config.toml
model = "image autoencoder"
horizontal_flip = false
bottleneck = "plain"
encoder_norm = "rmsnorm"
encoder_mlp_ratio = 3
encoder_drop_path = 0.1
loss = "mse"
one_sided = false
Rows from block 13 of the encoder, named by matrix and row number. Each number is 500 + 50 x the weight over its row's rms, rounded and kept within 0 to 999. All counts start at 0. Numbers have three digits each.
# pw1: token mixer expand (encoder.blocks.13.mixer.pw1.weight, 512x256), inputs 0-127
pw1.203:426458489522593473455508508548529511554443448510512476474432478463480458541571422523484569530501514478487437430464396454482525490568551489485609488491533615579574483543521460488484456484417524450524519513518454513559504395490447548510475489559541436584418517539466539504536466450454451412459534515492487504586525523402511511526565460547470448534568535569423465490452439395555504437522
pw1.204:587518528523483498561438505471524571493505540514519557506529468501508494497493509379444479452461481488476479550472487537552408431501484494420518494491508519539532539562498437494503524550537565452498554574453451508580534477518497501534430568432437557475459527496503498587541472494533437537639507477538532512433434579491435487459569513494547543534448619536581575449452513430431412553504
pw1.205:458546529443570526461447530534501539480488532559434610441537519534545523518541532553466480560429413545429567568541621505501531513447483507448527471419535423512534532570552501443543503571526479552611519444478474458504426500531539482567648502596595444488501515455463485473498604464496485502544403518480449561412550575467535444514476537503470525476442528517491463475570466479390487496460
pw1.206:480507461506481519523439469495525499438554464568499541573485510441547524461482430558481516470482470514629558489512605521533449464476474441540547497455440457525456474585498537488495551511567449393559581603615603492514497531534538480479405594532464419429485510546533438481502513477449525461506484523562496554540431420477499421512537667433491576580523515486521522459555609503492452587508
pw1.207:512464510520529467547525507545456513538509500517447371528475464497469479495474502457505400523481428559512467465512573544526502444506379445483537465600406506527487540435531439535550525526487497465512474478493436514411507503559444554499450524446531583531511428541516571504485572464549430583570523500567491499484553504550468529565567493508494473451491564501453468460577434495494373505545
pw1.208:548538424484499425486470552476476495527524533506518421600495493493473514410577498513504469480527478485477504461474476417559433570516637486599550555441555539603491442581444418518499518698517519551568443447562540481519484449407467610560556489567535469555468594484506566437476607487534467561481413513541476525540586509408494460451480506464516471529528509426502507514550493424449490489522
pw1.209:499420552552431534537387412477541470516528544430481568527559519479514510486374546443558523509477551517451428551482471488459427578494476548477402535407511460455412571456466540489522485521506501503566538445606504484525566445590533560504569497439522517537584463454539455456455527464495530468596387489501467465533544434435484474487481470434497431448451491532466620504529458478489461527480
pw1.210:417499566430539508441487583554526464500479528419563410443474510422557458494476455446457538418487484535516480518472476480597534486613559547523500512542547512468459541522516408498502556510516534584473482512585446446434473494468481480511462457394513494466495381549428431497529526481539543449376482493538471525476433480511555530545577464506592469589415447551563447476533374504583468439425
pw1.211:404445497467509559528489463514428457524468449442426384478484587553417585501566511560497600516509465536417482511516472460516522567548452571483406458499479556484423502449505514536530469532507603480465530511541495493475456448550538484462552535502570535532590550468525581501540535525574509470513428473553417480584417489454438430542514597462527524534585501382518529507476470491472612441532
pw1.212:465450480590426468398468531560473429566526541530530487579484580481469486458533436501519488463469497474584607485529459508417537472469569413565490562455474514523513555465443383469478495500412449438573547564535478429405451475484494476594436490519477492467518451472625518477480487467435532450457517578512503525497550418527507517475567478387593538532418541440512462433512493419478501509566
pw1.213:556526577449563493557536478637610565611511505457530450442475459523543574494534415525496473445512514472497474511454529446677428499555477571503552452590499540461535450483546571590417496540482444512542457401525495469562476522462460485563474545554469495434545457481511440388596446443475531558407481534467495426383551476463578533605504506476478586441510490473567525516507529454454504510606
pw1.214:534565507533536568579493567420564452581525484419507481485521542487454540545452535483619492439442489556501523523449469443521496544450516449509496483456514546464525499504473547462563526524472577550484441459441418489462433445470545543489568475476561594554525417432542485506496475556578474545538502528474605424474461527489466578494477470506476381552481489568496550493500467473488570470541
pw1.215:530528483538541513508500480436480448563454494462455548466585530458408522446473451410454497479498512472559569473469548441462578477507520555491477504450425524493558450464457537533551477462533499547501573465569461619580534461570525577489465574507426460481470480469486486479460415475544525511488446437473562412528516437465466417507468507449574439501520506454437579478488457554492468465430
pw1.216:545573538502559471498460466581518490509485433489426497508474514528424439496378472461419409509477548475440458572454523544613470522533581480530454512535550433524504448484568450556440588524506441529507502559532447429473516427536484411492486554616526540554490483491462536501523548503608473492581471512462511443474466434478413540491559476487511416553529468481426502499566494501495504534420
pw1.217:479515449507568444445512519552549492546491507494524496471553452531446456490562556570472423548486485447452445529510474497505380478518417466475568449540542463489517574467460517536544467448449503500549479507464502383475556501570503463517547529526570553507570566517404507481562494451483536513574454580457589475442471523478481516463576498519435609499490509512511425520445490570418560501497
pw1.218:533412476604499451552549455544446455517436519511503490455437479495557552443498531532496429365558484559550418507506457458525479531406499439524521558499557571496478423517450464410445495512531484432474502519537441480505410429429520509472573536501515535485444441557520495563446537521476512546561525481454512506590461441501486457530523525454581480433513497370468443581491539477552546503496
pw1.219:592468372466447575518478484499466430587599556500454499492482560582481472493505512521516568480522552437453449434514517470578496476533469502577503561563515503562459496462583486525480484567512499489494289516522510473427372462608510446543511447573506555436481518454439479558538485534505458489499454450555436501438575479472511520604447473425500476559522522449512481474537519528459478561552
pw1.220:533542501551487480434581562556478538586481414476545508442481530445543478528545467480528435449511501510452421539587590473500519462477434508493420471562571465461494506497532499455471561541457507487466458441546452402473468445437463541477469537387463499430495507526391494501493569468550530524534500488516366528616480457581486555481559495581502572514435564541452540519476449436562596541504
pw1.221:482457571565498582511533420482466452528519496531563480562509494444598510444486514476529495416395514556539525554504524603499472490491576480412464488570495502448479538409514550503437478503512537507520568515454541505506454542610460596491524450404371510484582408535479362494499564502503550555491491492448495437336476526488414479492550497537521502561514507504492586428456441493430432524476
pw1.222:514460373544524514416578484521503525536509399509462465529519527508513545513473537470463488497535512539518583472494485463567464495468466460520466456569469541435458440467570563540514472486467518565574376442570445464496561443440560556495425462468546546487542462506463490450601545533501529514546516554531435466550534550498518482487590492492558503530512445491460441460551427480498455430590
pw1.223:488501537533488601456475482536509502435481536446539399560535487532481496585572509412467507537472448433456430339536499498452435474547498506577598449532536538531438379557509441485534528567567594530521479429587601442557544526454499468583503488530539522467412571492474530532477472495488511454593483506433397532511504479505514502465511429543554464609484519470555457549535535452523446531476
pw1.224:573500456401385537512553484501496522519451495504470526485619553539454446503486531424442421484580475440436519576591522568443576492427548509476423404527486451489563474462637512504448564472473500497532477458516465502408506366580543507552510479465511527407504486488452518472475511472602559541448492516472531450487476498552526530499513473503500344468541463487503572574485438554471466473472
pw1.225:471521495545560477535622509472544574468525568567552476384458491560537457536536483431376399536461419471569456606527567467555489500541536539460451477424610474463503575579500565520526519612449544541634489465471361512504528534506507444454556424419505460444456515496612502452516488505441554511536493475460419515537444439486457445496493486452480438520522470512392510568521528421483507441465
pw1.226:545490492492549487484422455487472537536562546564481444467498447520562618543476537498462523474536531465405404480518487468452449435495475485466529512582443517477458504541557527543470536374516416600503479528472579468568501574551559501570560473455535437607474550561487500514426457532522501504606416608439493522511533462456463447534450515486535442583430423503521464475503556411483442538456
pw1.227:523429442515410498466445578494461491445577510501479500498493349543522501498500569491433503603520504366484537535482505565423510560509496480511521502516516479544503500575459482496412573538460449512486465501495444501432422489466513490436585513498591464549508551531625528584485445502511501498536395502471482503475448454517474459537501477480453396581526487508513490578501498526445508558504
pw1.228:570574525451628559516517409571474462501483464530526417452432487504460404589511519473503553559504472491431480555399548553486530413511475522487489462500562552596538497475444486492378526480475493519498465471519545474499506568403519526441543499511543522427431442489493495541465463518538397543431520490498439474498577593546541549481570449495557451586494515466432441518492494507478533538438
pw1.229:511464423466515511518463532599599374453491459478498498526435600521480430486483457581503461502411493535560512530461455465513521491474530489434499524472569521540510451487446455473490538619499517530542496510479425390448437432497468471472566535449509540505511472606582450621539587442513404610467483529517574550517586491515425616416577523437493423511458484537557483520516523506506493456468
pw1.230:418454500550471497478493553432599508405548483499434467627418456532441484456625498555463437542422488442516502566568574459460498441495484519353510579492551450450488613531449561521500532545511502534584496474463411487471536523515440499496596477432526525421495507560483472488556560458403468560547429428478447609488473501536482544495524525536435519492497549503525503421525490586462479522526
pw1.231:475555572434462430489472569506496463478443547557493518492553534465570526488502525444422554591519403549495602494552492501559514588564613521454482455458562563450471443441522433589489516526488536539588542476623481553609523443480503582469567444527599540458554566485480547546518567458538529424484506562459448476538471485472570519512532486511447419480463490488368512536522526531515436452529
pw1.232:465566500516477493538533558505457524547500605507442504482562618471474468502606601409436506513387502492462435595491402534519619490593567488501435496420495524483544464510506532459526557488488473555462491502413492470391454492574586396464551473472523518440627459491498578609523455489489544521485504476461488480478461423454442536501461487467470407591465439584529512518490410546512439482498
pw1.233:480559450366537496473563507499564621473523539478541427488597583566500555457549529447461527412551490409506483611486471506499508515501441464463463551574467537492522588467474557486516471490508540475515400443459439521478520528557474435498541462303531509431522479601542510445554517423521648529461491534540509480457493431486542541478518453533517557549557472400601433547477476529443532465400
pw1.234:524425445465405443497402471538523547484507537561449470430505524538571485554566499473439433622472428529409422496474478537497455545483568491515506464576510465519407446550585498474558516534506490462515527566487517475462545535506514410502560424468605527542463558494565529528522553504614518510530515540540561517532584463463499412437478445502414446495475513519467520464551566518449501532547
pw1.235:482460451527465479506563583517483583467449540520566495476470527507489502474605412461439602434496468453461494430560475473526495469567478422531529515504588478382598436469462480556509568485540478515547478512508520593456376521536560513511588555524464512518409570520502460504545576443600492409437433501486451593466521406525528535461467507470615553452538474509522551541580498467485525460465
pw1.236:493532502518499533446541498541521467576488550485462430494475407488432489510468567508549537447499545424396477426398421520548540505482444560533502457587562518525466448472455512520363528534465462557505464428548439473462425538502417561503498436475437501450611469472486444539490597582571511571548491479483453484468548527524475480477472510574555569535474469504568483541489546445529490532386
pw1.237:560555552449469545505582531376572542447537510474435511423501453462500528520495465593513529469572511499482467597597474482497498516474558512487560418466526529517569459555559475383434468598503528469499476415521431441454469560447509593451532502486528436447461421537545490494423484433582461487417528399557455456511492567533546551444521570513473484540542548499516485434482520530566562517527
pw1.238:538536466583566533499606442498472485544587493517482536518453533492397469493532488554515404491519544554493604486484493435465528525431517437478474504482507504533529534465551525493493444556559467577485410519459446536498446475520491539585482481458434529384508516584567478479464552603493446553506539349507513427459589558526596550590464521479507581488599534457590554440431512473573476495545
pw1.239:600568507495534468497498534433481417457445486473487466584502564486477426449532475534501495503535514521460434516458510448505592432514563429472514396502448537531507497498368403431443427546540559530582495468499522521508474458501492493528424468544520542395414473443546532514494492562486581539518452456483425409573565379570475626549474499452515541581467466450484558592508416474545513529544
pw1.240:505517462483566557500517578549527596541502613467428489438512501576508524529471509530453410505582543492507464413470433520587525498478426577572532501508585510572409428521535479502516457554504474543501495571583454497496577450503451573476553508556486413501408468509481472505487499511493399560555518526604511534558438412557568508485547587534629462441559488525538515492473508457396482481502
pw1.241:480514363521608586535412454480456432449434487485507544465510479526457363509554541461558447525464424541453429552459460449500491465513467450444474508472461414515527516537473510417487516506466503469524500411551469519490533496458568488407543616528538580518450477520524522516488482538460631570450495379486459521542405442499517568438497596458490446584474432482517509517505438525526493509560
pw1.242:576603551460484409460535486413538465490466521439442510494530573489478514445509484492432436480413560487491463456494608524434464522538503582512494440524531535478582430438518489508515533518420522500500528534458434522478527592504574543513566396437507364492445588529469542529489517514525425466465512485608507503480454433504475406458470493529475514465504600536411571440490457572493586466475
pw1.243:471524518410438545613496524506454540494515464481524530536524434527562468497502418510500472558531485519528494573523548405528530565493439513503492462480424564477406441494567491444467493461533580497412522446626487427499471519499510581536520413390573555522491513535480563383505440391562470528490499396521488576627552549535495525450578519427451525436491526422503594470465435448486503497569
pw1.244:532510465572507521518486502486466489569502534609547548497477526500423472520607484530530512569483462404526504505458525513423511542474494418461465451569451514499537556451526514513522480484578474599393410497484482571470502529453437600531459443444366411443594516553519501509461554553404532578377546506501536373447525505455530455522458500559521467475509468495489513482463592514444459519493
pw1.245:592570495566518477480465425644575504462520484588535461532479596605475444442637458535486481572482439565411475548448465503393530448576535511405480492481444504619512561560504542442457467500483459459551549474550528548446562460545432485472554520540500437505493447465495496512515482472497530550577492531433459640455505446530461456419477537490513392575441412487478503565404484475455488555532
pw1.246:587490524481574493570442550453480440489486491475436470389444511549506520585458508462573575422491487514445422519446392528512545545539459501477427461450554589585496483446549469445427465454591423462464515413494386434578412480511481544510439441373436630552469511545435528479452552665503515477407610463534522523513496484519488530563489468585497523485536463553539509510450465428507542466466
pw1.247:526536548448498574588543435567528527500482518431438480445439607563440473429546492548476423410397548526464518463413518413537522453552513511492531453464516505543520433557542591528416518531449456476493474409512495566523540436475476646499502416513454529434536455519449476485566476470547449576529497492435386492429574501510451500540520433524427477439493468574542568491457525509425581441552
pw1.248:445601443491508605553570599555557460429504504527488588499507462544467547503583469511540494564487548514570455552473454555518458446529526427456532546475560514538562430392537478460420489563590560544483420469502414468563537475536516484407483503420452488606459467525503452557575482410458538450448517557530486464510586509484573511439476487480445526459498524551477480489527516466517469464541
pw1.249:465535467578488481548532540643487499443532501584436444456500543483536572515545443466515549499606498468555471551437532453501525494463589408589423524592548548474423477455565477571536508518588495548445474498521484479513518509462553524493496522534530513497528513558569417591514466448477446430447563484575504428535500526534528498507495464506500521535490513474590522488490550550486559432445
pw1.250:610497475407407603587513443482544488493546565532401534549518498586492514426506536530452522495511473479467416511488436514438464470507536479537479462522519486549589496515585487456433435540518373437460451586508550472473417441470499480515530435482507472546538472521533482613500499520536469464523496574512474409473504554555528476490474493534477372581417512384463442486489496494415514541446
pw1.251:528552471419446473509541477470456520567529437490446463420558544496501557629514519476397550507469471472571425417530461517504488515596410450544509442524535564511483542502534587578490519443484619560495431477526455537506521510445532640566480427514538384474450505556528491507471504428538465536505463508514413573523537540459493455520541375473522459433568593375488527536488464459502462549557
pw1.252:405479499433506521501453508406453471482528500413597534405505453559466571499513568640581480562485520535526555448529502576507512509490449511455453469459422482583511598515509545467538555429533460439491562434525607577486442510542445475634565545572527472493459518482618513497462592527467486441525458444491576442491484501489521545481427554492508511517568582512530471563475498487527609512501
pw1.253:486431503445427616549570520519548544469470524455606453458428473498526452423527555415480509480470569488471526572483491480531532401524513437542465548434578529533529557560482518556507586488431480416530498458438533522521476488463454455490491518356533549473453363542501479532555556590489527497447487408441522483450490473499488493510496570454620527592526439525589542523492471413460519442513
pw1.254:548531575573511556566608457502562396547557528481540458406464480447425506484504449501535411478526487501506501511494511507453597426448496454457569473460463506536403572508413448513600501459547519486475558467610464442511556435455436481514455509432477549447553543501444452452510550403510530470516538495544504470498477477479492550413486447449558459553598488575567510602475463484463482395574
pw1.255:565510443481455522494412543437521423464525493443520484516466589446556499450474443485499582537498447505422540486455412478451505497519529445446509510534517476494523514497490449566544511385567527420509581456510470428472460515555531433412536517522556570505425486473452484545447517516480551428465520458426511482475461488473469466524504491504511490593546399532580517568502339454548514511527
pw1.256:603570416539496528570554519451500487484552487549539433459450531440578510366569407490640430477512519630522537514487505548554488483589465441488497436512560456555501435512572579474510472525543447556507551542579534504557454522424415564541524474475485548348515481532406414396533558483487497510545522371423475528443493515523544508517461540551413538515503408473549598471541535513512538496570
pw1.257:608586437508479452397567540500534500474513459577483535443572544573551488539507455473499473590465504469547640551496497482505548545525457528490467447503528573582512547507478493483408492439552463525406471509499424511537499452508445550479370521475547485521473561543467523521551485482580498480586398516570458496550600446547433553550401515424557506531512558505530486476486506519544520508497
pw1.258:605513446560504447537460569430524531525578572490398550470566468489466493541549535473475510549432489469480455577507492575502425485581445487495460471532549479600513549485491546466514527493530447552493526455573511468543541441553510493514500465508460478443433600569527514461462440411519449434565434478556580579522535392504378401432520550508553478471429527510462519514478524440449580544464
pw1.259:503510569519596414533543393505473466461531490511496483420617491538505523461501480612508540462491502529418467558435591503552383454430454527491456456470557486535498467470462585436503471524495453403562468428549512470498508564423533593527517532526504574485521623545511486514488556431490461422503515536464513487498561549475443415464570558500605578451409548516527494492489443530431531558547
pw1.260:381480517535492576449461534515473470512470457558486399536515309514568503629497547456512412481461537487444481488564417540550554501641538552499477500610556432491433631525460466545419569477459608558533533467433459408490518474538430435554463503526484601496580446525510543496490495505461551508541550568508483581474439515522410524498514396482447479545504401518528538499504481536478479499572
pw1.261:540588453534471481470486528499477457487499473511615506519431590555425485456554471477556409427460434476505509496503563527613532403461561457509490516511492512564463477466466497501573565514563505445520519452545560443445440567478426455420529610443438561391480524482472454527560597528485601564506571397491437425444522507529450581461563480485477457555519432521521567491434469437495581488522
pw1.262:617558468503507442592477586574505410523480495507535480530558473531510475510514506554500477505451578508523494532436553488491516577532451564492491344501548484589517510591463542415465523547401545599489423580504448500529501496454498560468554483466492466475446527539524532439458534461520436540406470518513522554551600501528536566448476476515466535442532555548393513598483443475517563589461
pw1.263:577551525532442460492545533612509478458503580539439445434491484473497548462512535528394519529531486441463353464529482454588552450528635516548408491615440559557440488507531511483446473588496508528564465523579527563612514546532572474556573480493558502431518518499533457545554519563475563498498419617563409520498545589486635477474558450424509521456445532582489429524455472487454491533589
pw1.264:575445459461445478534404425439431509435469486525558523474481566429457505320484442453425389442473482520486510508555565587507454484438470519527479537442468451562444539526483597519474495526512473422609470519475528485421366503568537445530435550517462538392538427559527466563495519457462460530451551502409498501424475424516517403441480535554539514516530522515502463515478571458504505526507
pw1.265:456494487548464509444456522550435543457483457580432485504540550508520487546494618451454497574517464491477533463562443523533518589515492494494415540473458533411467528494569411541519426558500504448563576590681584497429557431551475574537446499555555553499487534511563523556504519438561507471514442593549578496560524403484556501455575400451523509462463477475441542511516514472515501460592
pw1.266:543497416537543520554617491492613538549553423504456568498420502511518478468550481567536525557484489488563511601534590515453425470508501620400453474549498503494524544576548578509474458481518465540449470460442516473552530522443440533482460469396359477486514533551507454555510522485539528511447445344537458526580563480548487459469454554505470460508636468446489510484390484385512531488527
pw1.267:555577553538439516548478554439445440484557626531533559557379526555520491607512524459448493531471493519508572450422531533514550444568604531480458504421558515463474479489437539514484517565504525620582535465551492486541481510494544484554554455412469481419471460514432499463489579446454445538546436477434507544532469540454520492384493477465455435548527515487514466585431499520432476512496
pw1.268:492567505524441472442515523517397519470493508551538473530498525486501577562354582494532462468484512537453502511445497484494486557486610465532481501550468505489478465494542465505597560489492525659547499557479510533548526428498532566598511395550470396431518525557499469590473516484492530500482490521423520512479365480563479453555405416484466498499466471479448517441507476502517498481503
pw1.269:441518471521542531516499497559412511484531576408478604473497495539406557458578474474524509522573544441486480540529462514442458444437473493470529483422492467525450452608464572444520441559514505471434575478522604542449540496495611455453573525513505465502442501436548450511505416485457544478459489436502467474535487420453585485465373444370564442502552514544512542505453548463568444434439
pw1.270:484449535595436495401543549478498580483563438469521577574499594525553476603436494448471502559435378500538468562555647496472568517574536468473448480518495480465488519475412494478422521556495528529476576494600457516458478502501583477456561496506546477519492562496472518383484420482545483464554558547537539518477413562508535560501445513387534440516493496562522530547583603537504554522544
pw1.271:596481454598507483491465458594569510566420543568392458541548519540447475568565558523531503552498498407444467447432446353457501514571517508574547553497524597544517478443549482581521515487485526536441395563508469510524566581503480532469548545425545447467467576530528557572472495532507462525516398497589519461518597490468512491532482416520384470475480526425484590493413577545457493500546
pw1.272:520421531512409457464441489450470488559514550588411514517489483460437544449390488542530600486427500550450518442599443553520558486545460468489502515525484562503481468599413409521526483481534473551561554578476540542460477497548554475454537510614641546547461530492565480465469476480508473582531447499485501539513543553504537620554552445416525482502447553526554543515560513518426525468501
pw1.273:550500470460487525535418563485462567442455498506468548459498503619496499434601468494430507562404529529455329516488458468562492424580617522424488557526513503563559588544453616542489590570482456463532531550530525479419498540510509442473557433481512517505420501552491507538506428523425394420542456517466483557499434562507534447389560513426480463535416533514488457540608527441530529608492
pw1.274:558528514434457517440555498438528493497520439444467517445394544519430474384475500437495527472514410476490588466529455514451489509379543530453527466456550545469419575549500440461528498523525554485570536492464449434475451486456484433402464552487513561481496509512586522559493513510543505553539487469525525536528542499538387512578479480434497479573536488555568507499572490512582432474469
pw1.275:549461478550448531522542460538547523500511456541419506489449546504458516477549490476442409512558475494503555587550575447379491460440511486471502496414455565546505569591453512507457502516488449560488451543448441415488441498472462473524392514529463415504529530569460463560460552435451509512494564458483444529524448433570558458557469506479514435523509483475462471580459482472508497623443
pw1.276:554466484398502544583491527537414473490545471447403433513518504548528530518472507491577473433477478628397485518484436503531425539543542530516469490567530518489480455587538507412521468559443489513463478503564551481527529417477458589568470539577540597431531461392487520556537576495532377433545560521497570479484454550537460527524523482489580493519378470430439468507502486457575545461492
pw1.277:475592536543523540592421550543418535499511527443431568406438459521462506482521440545501545521470530478449451477516447490482445428488429442489468532503531488539477515560479526435537517502554462422463472467543479481504575432546534450449455379451491453462530464544467465557487449517502511463580377395567579454563606479510469454515442526477527484577472490504504516485508605441498563468541
pw1.278:604533487525451476542522440570533483487472517587355393506482550569433497552516521515483514498499483377453404493505444464405563424513505429591477516559477485578497482468611535585520522501499439456490397562561533379492551440533436453471482459525470509387466445567472564616515453532553463435522400534480454487560540570531446521568625474491477460524417500480522519589483586409516523505525
pw1.279:544508458370535523453531480528465493562477593647469505539556475582443467536499498509455505625535501490532453473491460491522488502523457462598465454459506617465493478552575440447473395467628420450456412507542476428560563456534567571541472431512540509529523532523428553423538402409516577492555489492476466506531538444485524465565454573523502498537584524527485588559411604429521473550485
pw1.280:538551477474544496482450533410473540484528469425456507478498397468491447504540466568487512540493501483469609459422563482432496463477455475441494503463541468461576574426403567488420449545418494494470462562565478516412497625471516466379480552477506430463528411509498452536481495554422560551427596528560400497555436419543600521463473573571554503453559430516507403473637459504507484460460
pw1.281:522483455573539452428545567531496472475531478525514481490437612476432528483451431502522504499515499563588545466608504417500494526514515519475613601469511592426493514485473523566528519577494539476510561500644460623547432597490487456420557514411487490442450471532453492472522472501481501556489471514534561547516435439415603493467534526403492428503490486488485526598573545526534548432563
pw1.282:556499478530446510582457593492457526461556497379441614530472614492501550568526496494502426569523496538567375471484548440404445519458422454468473510564470530543540546548500487467516440444502578444503490510525467509422446484493546601461528436412470551436504414576525539488455570512477548523491501397464511440572446507505482495504451501539464482543496442496558602515494500451403498543478
pw1.283:521502440473516545445488529478426532488521572580528477476462426398455507433596536474535500488491502431473541502503520409479550418516403414527579527494537554497538615546516510496506506505534420403548497443533558525538510499453485561486446487604511479494423561589518531480445612441459559455446492449491559490555542501495551490538474535453619502560514452498549523534499476469601432447576
pw1.284:443559473519566533485442541497499447495451475528473473502501535421440459469510488532471417440471506531489481431448425454474572386530613501511463524487455514573494511481469465526631508570482546581575499475517565417493476500425580522543492497574454556441555409549543530527541509498530679620478609480511456422511477527424597566521547423398584481561570475551491570454423495486592485520539
pw1.285:486497509546495382496531541530508554502581565445488485455450550468541468513535566572474489500567529569517453446479465543454512500528473469547552512528509487490550522573535621507448536582470573544480515534556516498495527471436500484513529386502582439461430529551466508574497542504513490529461479511505478486522467442463568427525423441496503493320444448503510490478573513449560523472466
pw1.286:504580489481540401519535534477538473387471589469549503493416456510471458441667499574481504490545513544546470456469456466562487415472541540437572407486515443516506487545561538453488515597449386526543434542493576461475502432424491535551542473415514447472402478541495507545459548524514529421569405454535443572404536435478463517482508475544498416434544553448525489555552435520457575492471
pw1.287:517485512554528454431505492460506582522439488503468420551546465558443480503488472364453449550464396423473485457464498476459582524541619482472447550478524501476583517475504440535533471458509499560531517482522463423547506479577562446476517502448508462465483456495494530549467487452514533517516473499463523555476490533476407553450467439566508429532315461482500608537561530653454425457422
pw1.288:569474455555556576422470502478582497524488466563466468453558475506386524467586484527608460505387533511497470525444472368416566413482514548528447466601495555496486427546522470566419495570531531531535531373511384478543499544436473496502537475581557529492476526495464484572521529542509490532447508487456485488512606487413568563515502478519553447596501481558548543579404493465467477452510
pw1.289:485591510552482469539518493495476443445499536463458480510572489528430380585441607567517544579489467439496425487511632564444454469546447582495518427493523591527551453454499507378482543547427589597424453504572471534517500430527443606573474490500515471495524575516521471479479515448577378520547470518530460455604541469509501505533479447593493438465562592489415520525473443525471473484510
pw1.290:572534453593472495579574520552561555532571568574409527499417509562535524422540532593586525547422474514501494465548543477510535449505483517513456525562539491552527532605491533594448461536517428498471455516472457560412521510493376475534524406496477466481612489553434544495499485505520441502553470460403443529472507523605517427562478499488522488510532420476480543487450545490435576541539
pw1.291:425441434472462538526416387453485512416471529467516552547535506610423467529550517516582532588397473565495483527557486425490588478510490500520485473509503426479504457498602459521448602515551447550525515551489478558508521410576550416560510520589554503546504617458525627579513553466450517409539502457419458513490470498482481436416442462518478435534482585420496610553402508477510388525472
pw1.292:500567512560511521533568563478544529471438527529453454432526496518462424549560483558595475549509541477474436552516572565458412495531463478543440389460537539528545505426540523457514491514509513515384451468537512522494518498512535535507514464431535501540521464489504620566444585538603467496538476519558511468561604446534555553490492419611560532439489553585444490414443493542415575445554
pw1.293:478462520476466514449367384506489578461416608502460478567503427596434540527472545452468548547394567449521587569468598398573403504534473473443527453515449502407486476457495518562518583470446480495482482557565451522538566456539566450494451537395480543561533479527534489436505429416531416538617524493464498528551603410535496496442472382509593535510536550519459528540477457488488589449520
pw1.294:550455400547441562527539549532514460561507431444507510494497551473493482548525435543559570482509479523469484506387439461480541479575476480522543434530586562540460589522501428520612543493443549460499478380461458404353515527539392431433459541425456575550532468552479454597541470551514446540478512481508519537515550543537443524588491497410514512621428519472561485444474385453466465456510
pw1.295:475505415467493539383508558502439432488503479478503435682509496480453498488425479581518530548508463448458488444377413477472514501530625492589535539540540538549475440548527422572470542530512533570560449529522478400446515542564407541569514565544531501456477482442532490645492485479492492501511495594468505534506554561487541516462521510480503420507415485418472418468504481500448424504543
pw1.296:513525510569449507515513577494557523469453523321448446572484427490575515513445518484535524499457518449447440436561461519458530476524555421462437509506530495544424482577517455516476545541437607661445483565381466489579489492467546524494464456419415464450548478498506455523441548484477498499516540434568488486463477523473382598557483393611536400574463493492458503496501549509531488549501
pw1.297:511458549480463508582482423483538566389556575460451499440499590550550483520578502469475386464443493460518514501562527506484468503411545530521493504549520516521530510506483632499452527609472431543555500640449513515429522485510472486555603451489508477443504470520501474498410520492403471512461557515501538501431417529528587385476444535468501447469423457479529445435573524565453505450510
pw1.298:488506527538479580516504518491530412450491544476417518491580434501523472487490549450500524466561536444423415497519453542423487535538501506488461446522428521496436507454533434482477505499470456454587517582432519497481482442558514436518503437480566494481535356472492422406509554561598524579477516518517523567465487521507480502604597514569531500573587513581532488487514464481462430505571
pw1.299:543526447498411398542491603486521524463534493541514480406470532549494447561447521494497468431555538546515518581535488489508546513506561514513516607525560551504492474552513437471479554452479497546487477637506432516473450520425501479615525540479525565493443527513529485563497604602407448529503556461489502522525446454544467448472496577503583504541534435480549489570410466499558490449528
pw1.300:491539353506481430527420591527506475521552532511463476342591482534580564573522452518479444540633475566340436438498468504502527551582516455505477423534572460542486486402592465466514454504574568462536471434501525526531535518457493524502586506495557549541474568497497582464493480544553488470525471422546510572590548482494477488499503489479469446492467485537484553507544442483515590449544
pw1.301:434500553528424500528442578574437482481483516482493477480496560458489510438492406505518544473526448413570523625525566449547543481484486495453486517527547505471436470489532439493524510475588498535535484519521552466472554527539420472543513433465590434481467501532587551435489466470458529428472513509585555462558475457502544498472588496548485544635453496586558471583517527612459489500424
pw1.302:481524433561445530501580570483511468490402479504456416397507500471504478535568530448478479484444462484448440552530557405442553467527527469479412435505563480471531483493494473556531583509554531474509511485540523524458405531614479484496535542624539486443495464591487501541542554516512348442509499443470469579545468448567532501495481542474519577414493508499511517504466506521564518500499
pw1.303:514493499419434471500478543417473511443492485542453492508555527525559454537548550483513460458485450539416510516509473512500495494511558533446529480395563509422431526551475471473557640499541554474503567455513637552488539515465525514588510514488600534599470605383460539486550456471579550432573557565450537587595546594538547500560512461456457517469455429523514452523520535486433508491541
pw1.304:445390521515543486340481498538462528529473478451547595584427451582571466547383434482545469559479450467536466540503478437431513529496501470492444583549524516383467511492459500561553559599517565550534552545465450497441518502476564500483478557507542503510406492524456457479559503533475562484487550481583605542492473492519573492537503422394498545432535544474597422483575616568543531459508
pw1.305:384510345471435487441538479545457485588407482532531499489475461569650532535508483535426479539433452471545461552547518489508510505529457443518515434419437415541503517593545516506492522490503375491501607544452529517437595510511545571504510384523522424508505484559445486534525474374455482547457519586490438583509477428459487485601476478536529542513549483509464460570521464496516472577540
pw1.306:615477460526443566514490466558588526504485537534427545548414574515537529458502590526477496511480472450474445485504519496504455477518511444499566556603495377547538546536593574454418536527492455593536466584474473470376478488486516453483499433456409452496547438517470462479475542452516449527507468488484461570451466474516409471549466420564485471478564440520497495457398429556488524521516
pw1.307:413414497497541579541468490433557536485495458509506543534427485555541534538569575547552457474430540474532544622572529507491526584524521440349517587528508358445495520579421584518488555480532421568489549445421515502438506509524485479593507561571491521481491462464558389524584560530451457501497532579468445551542424530491479497461461537535445482561506441526550500479491475501484536575467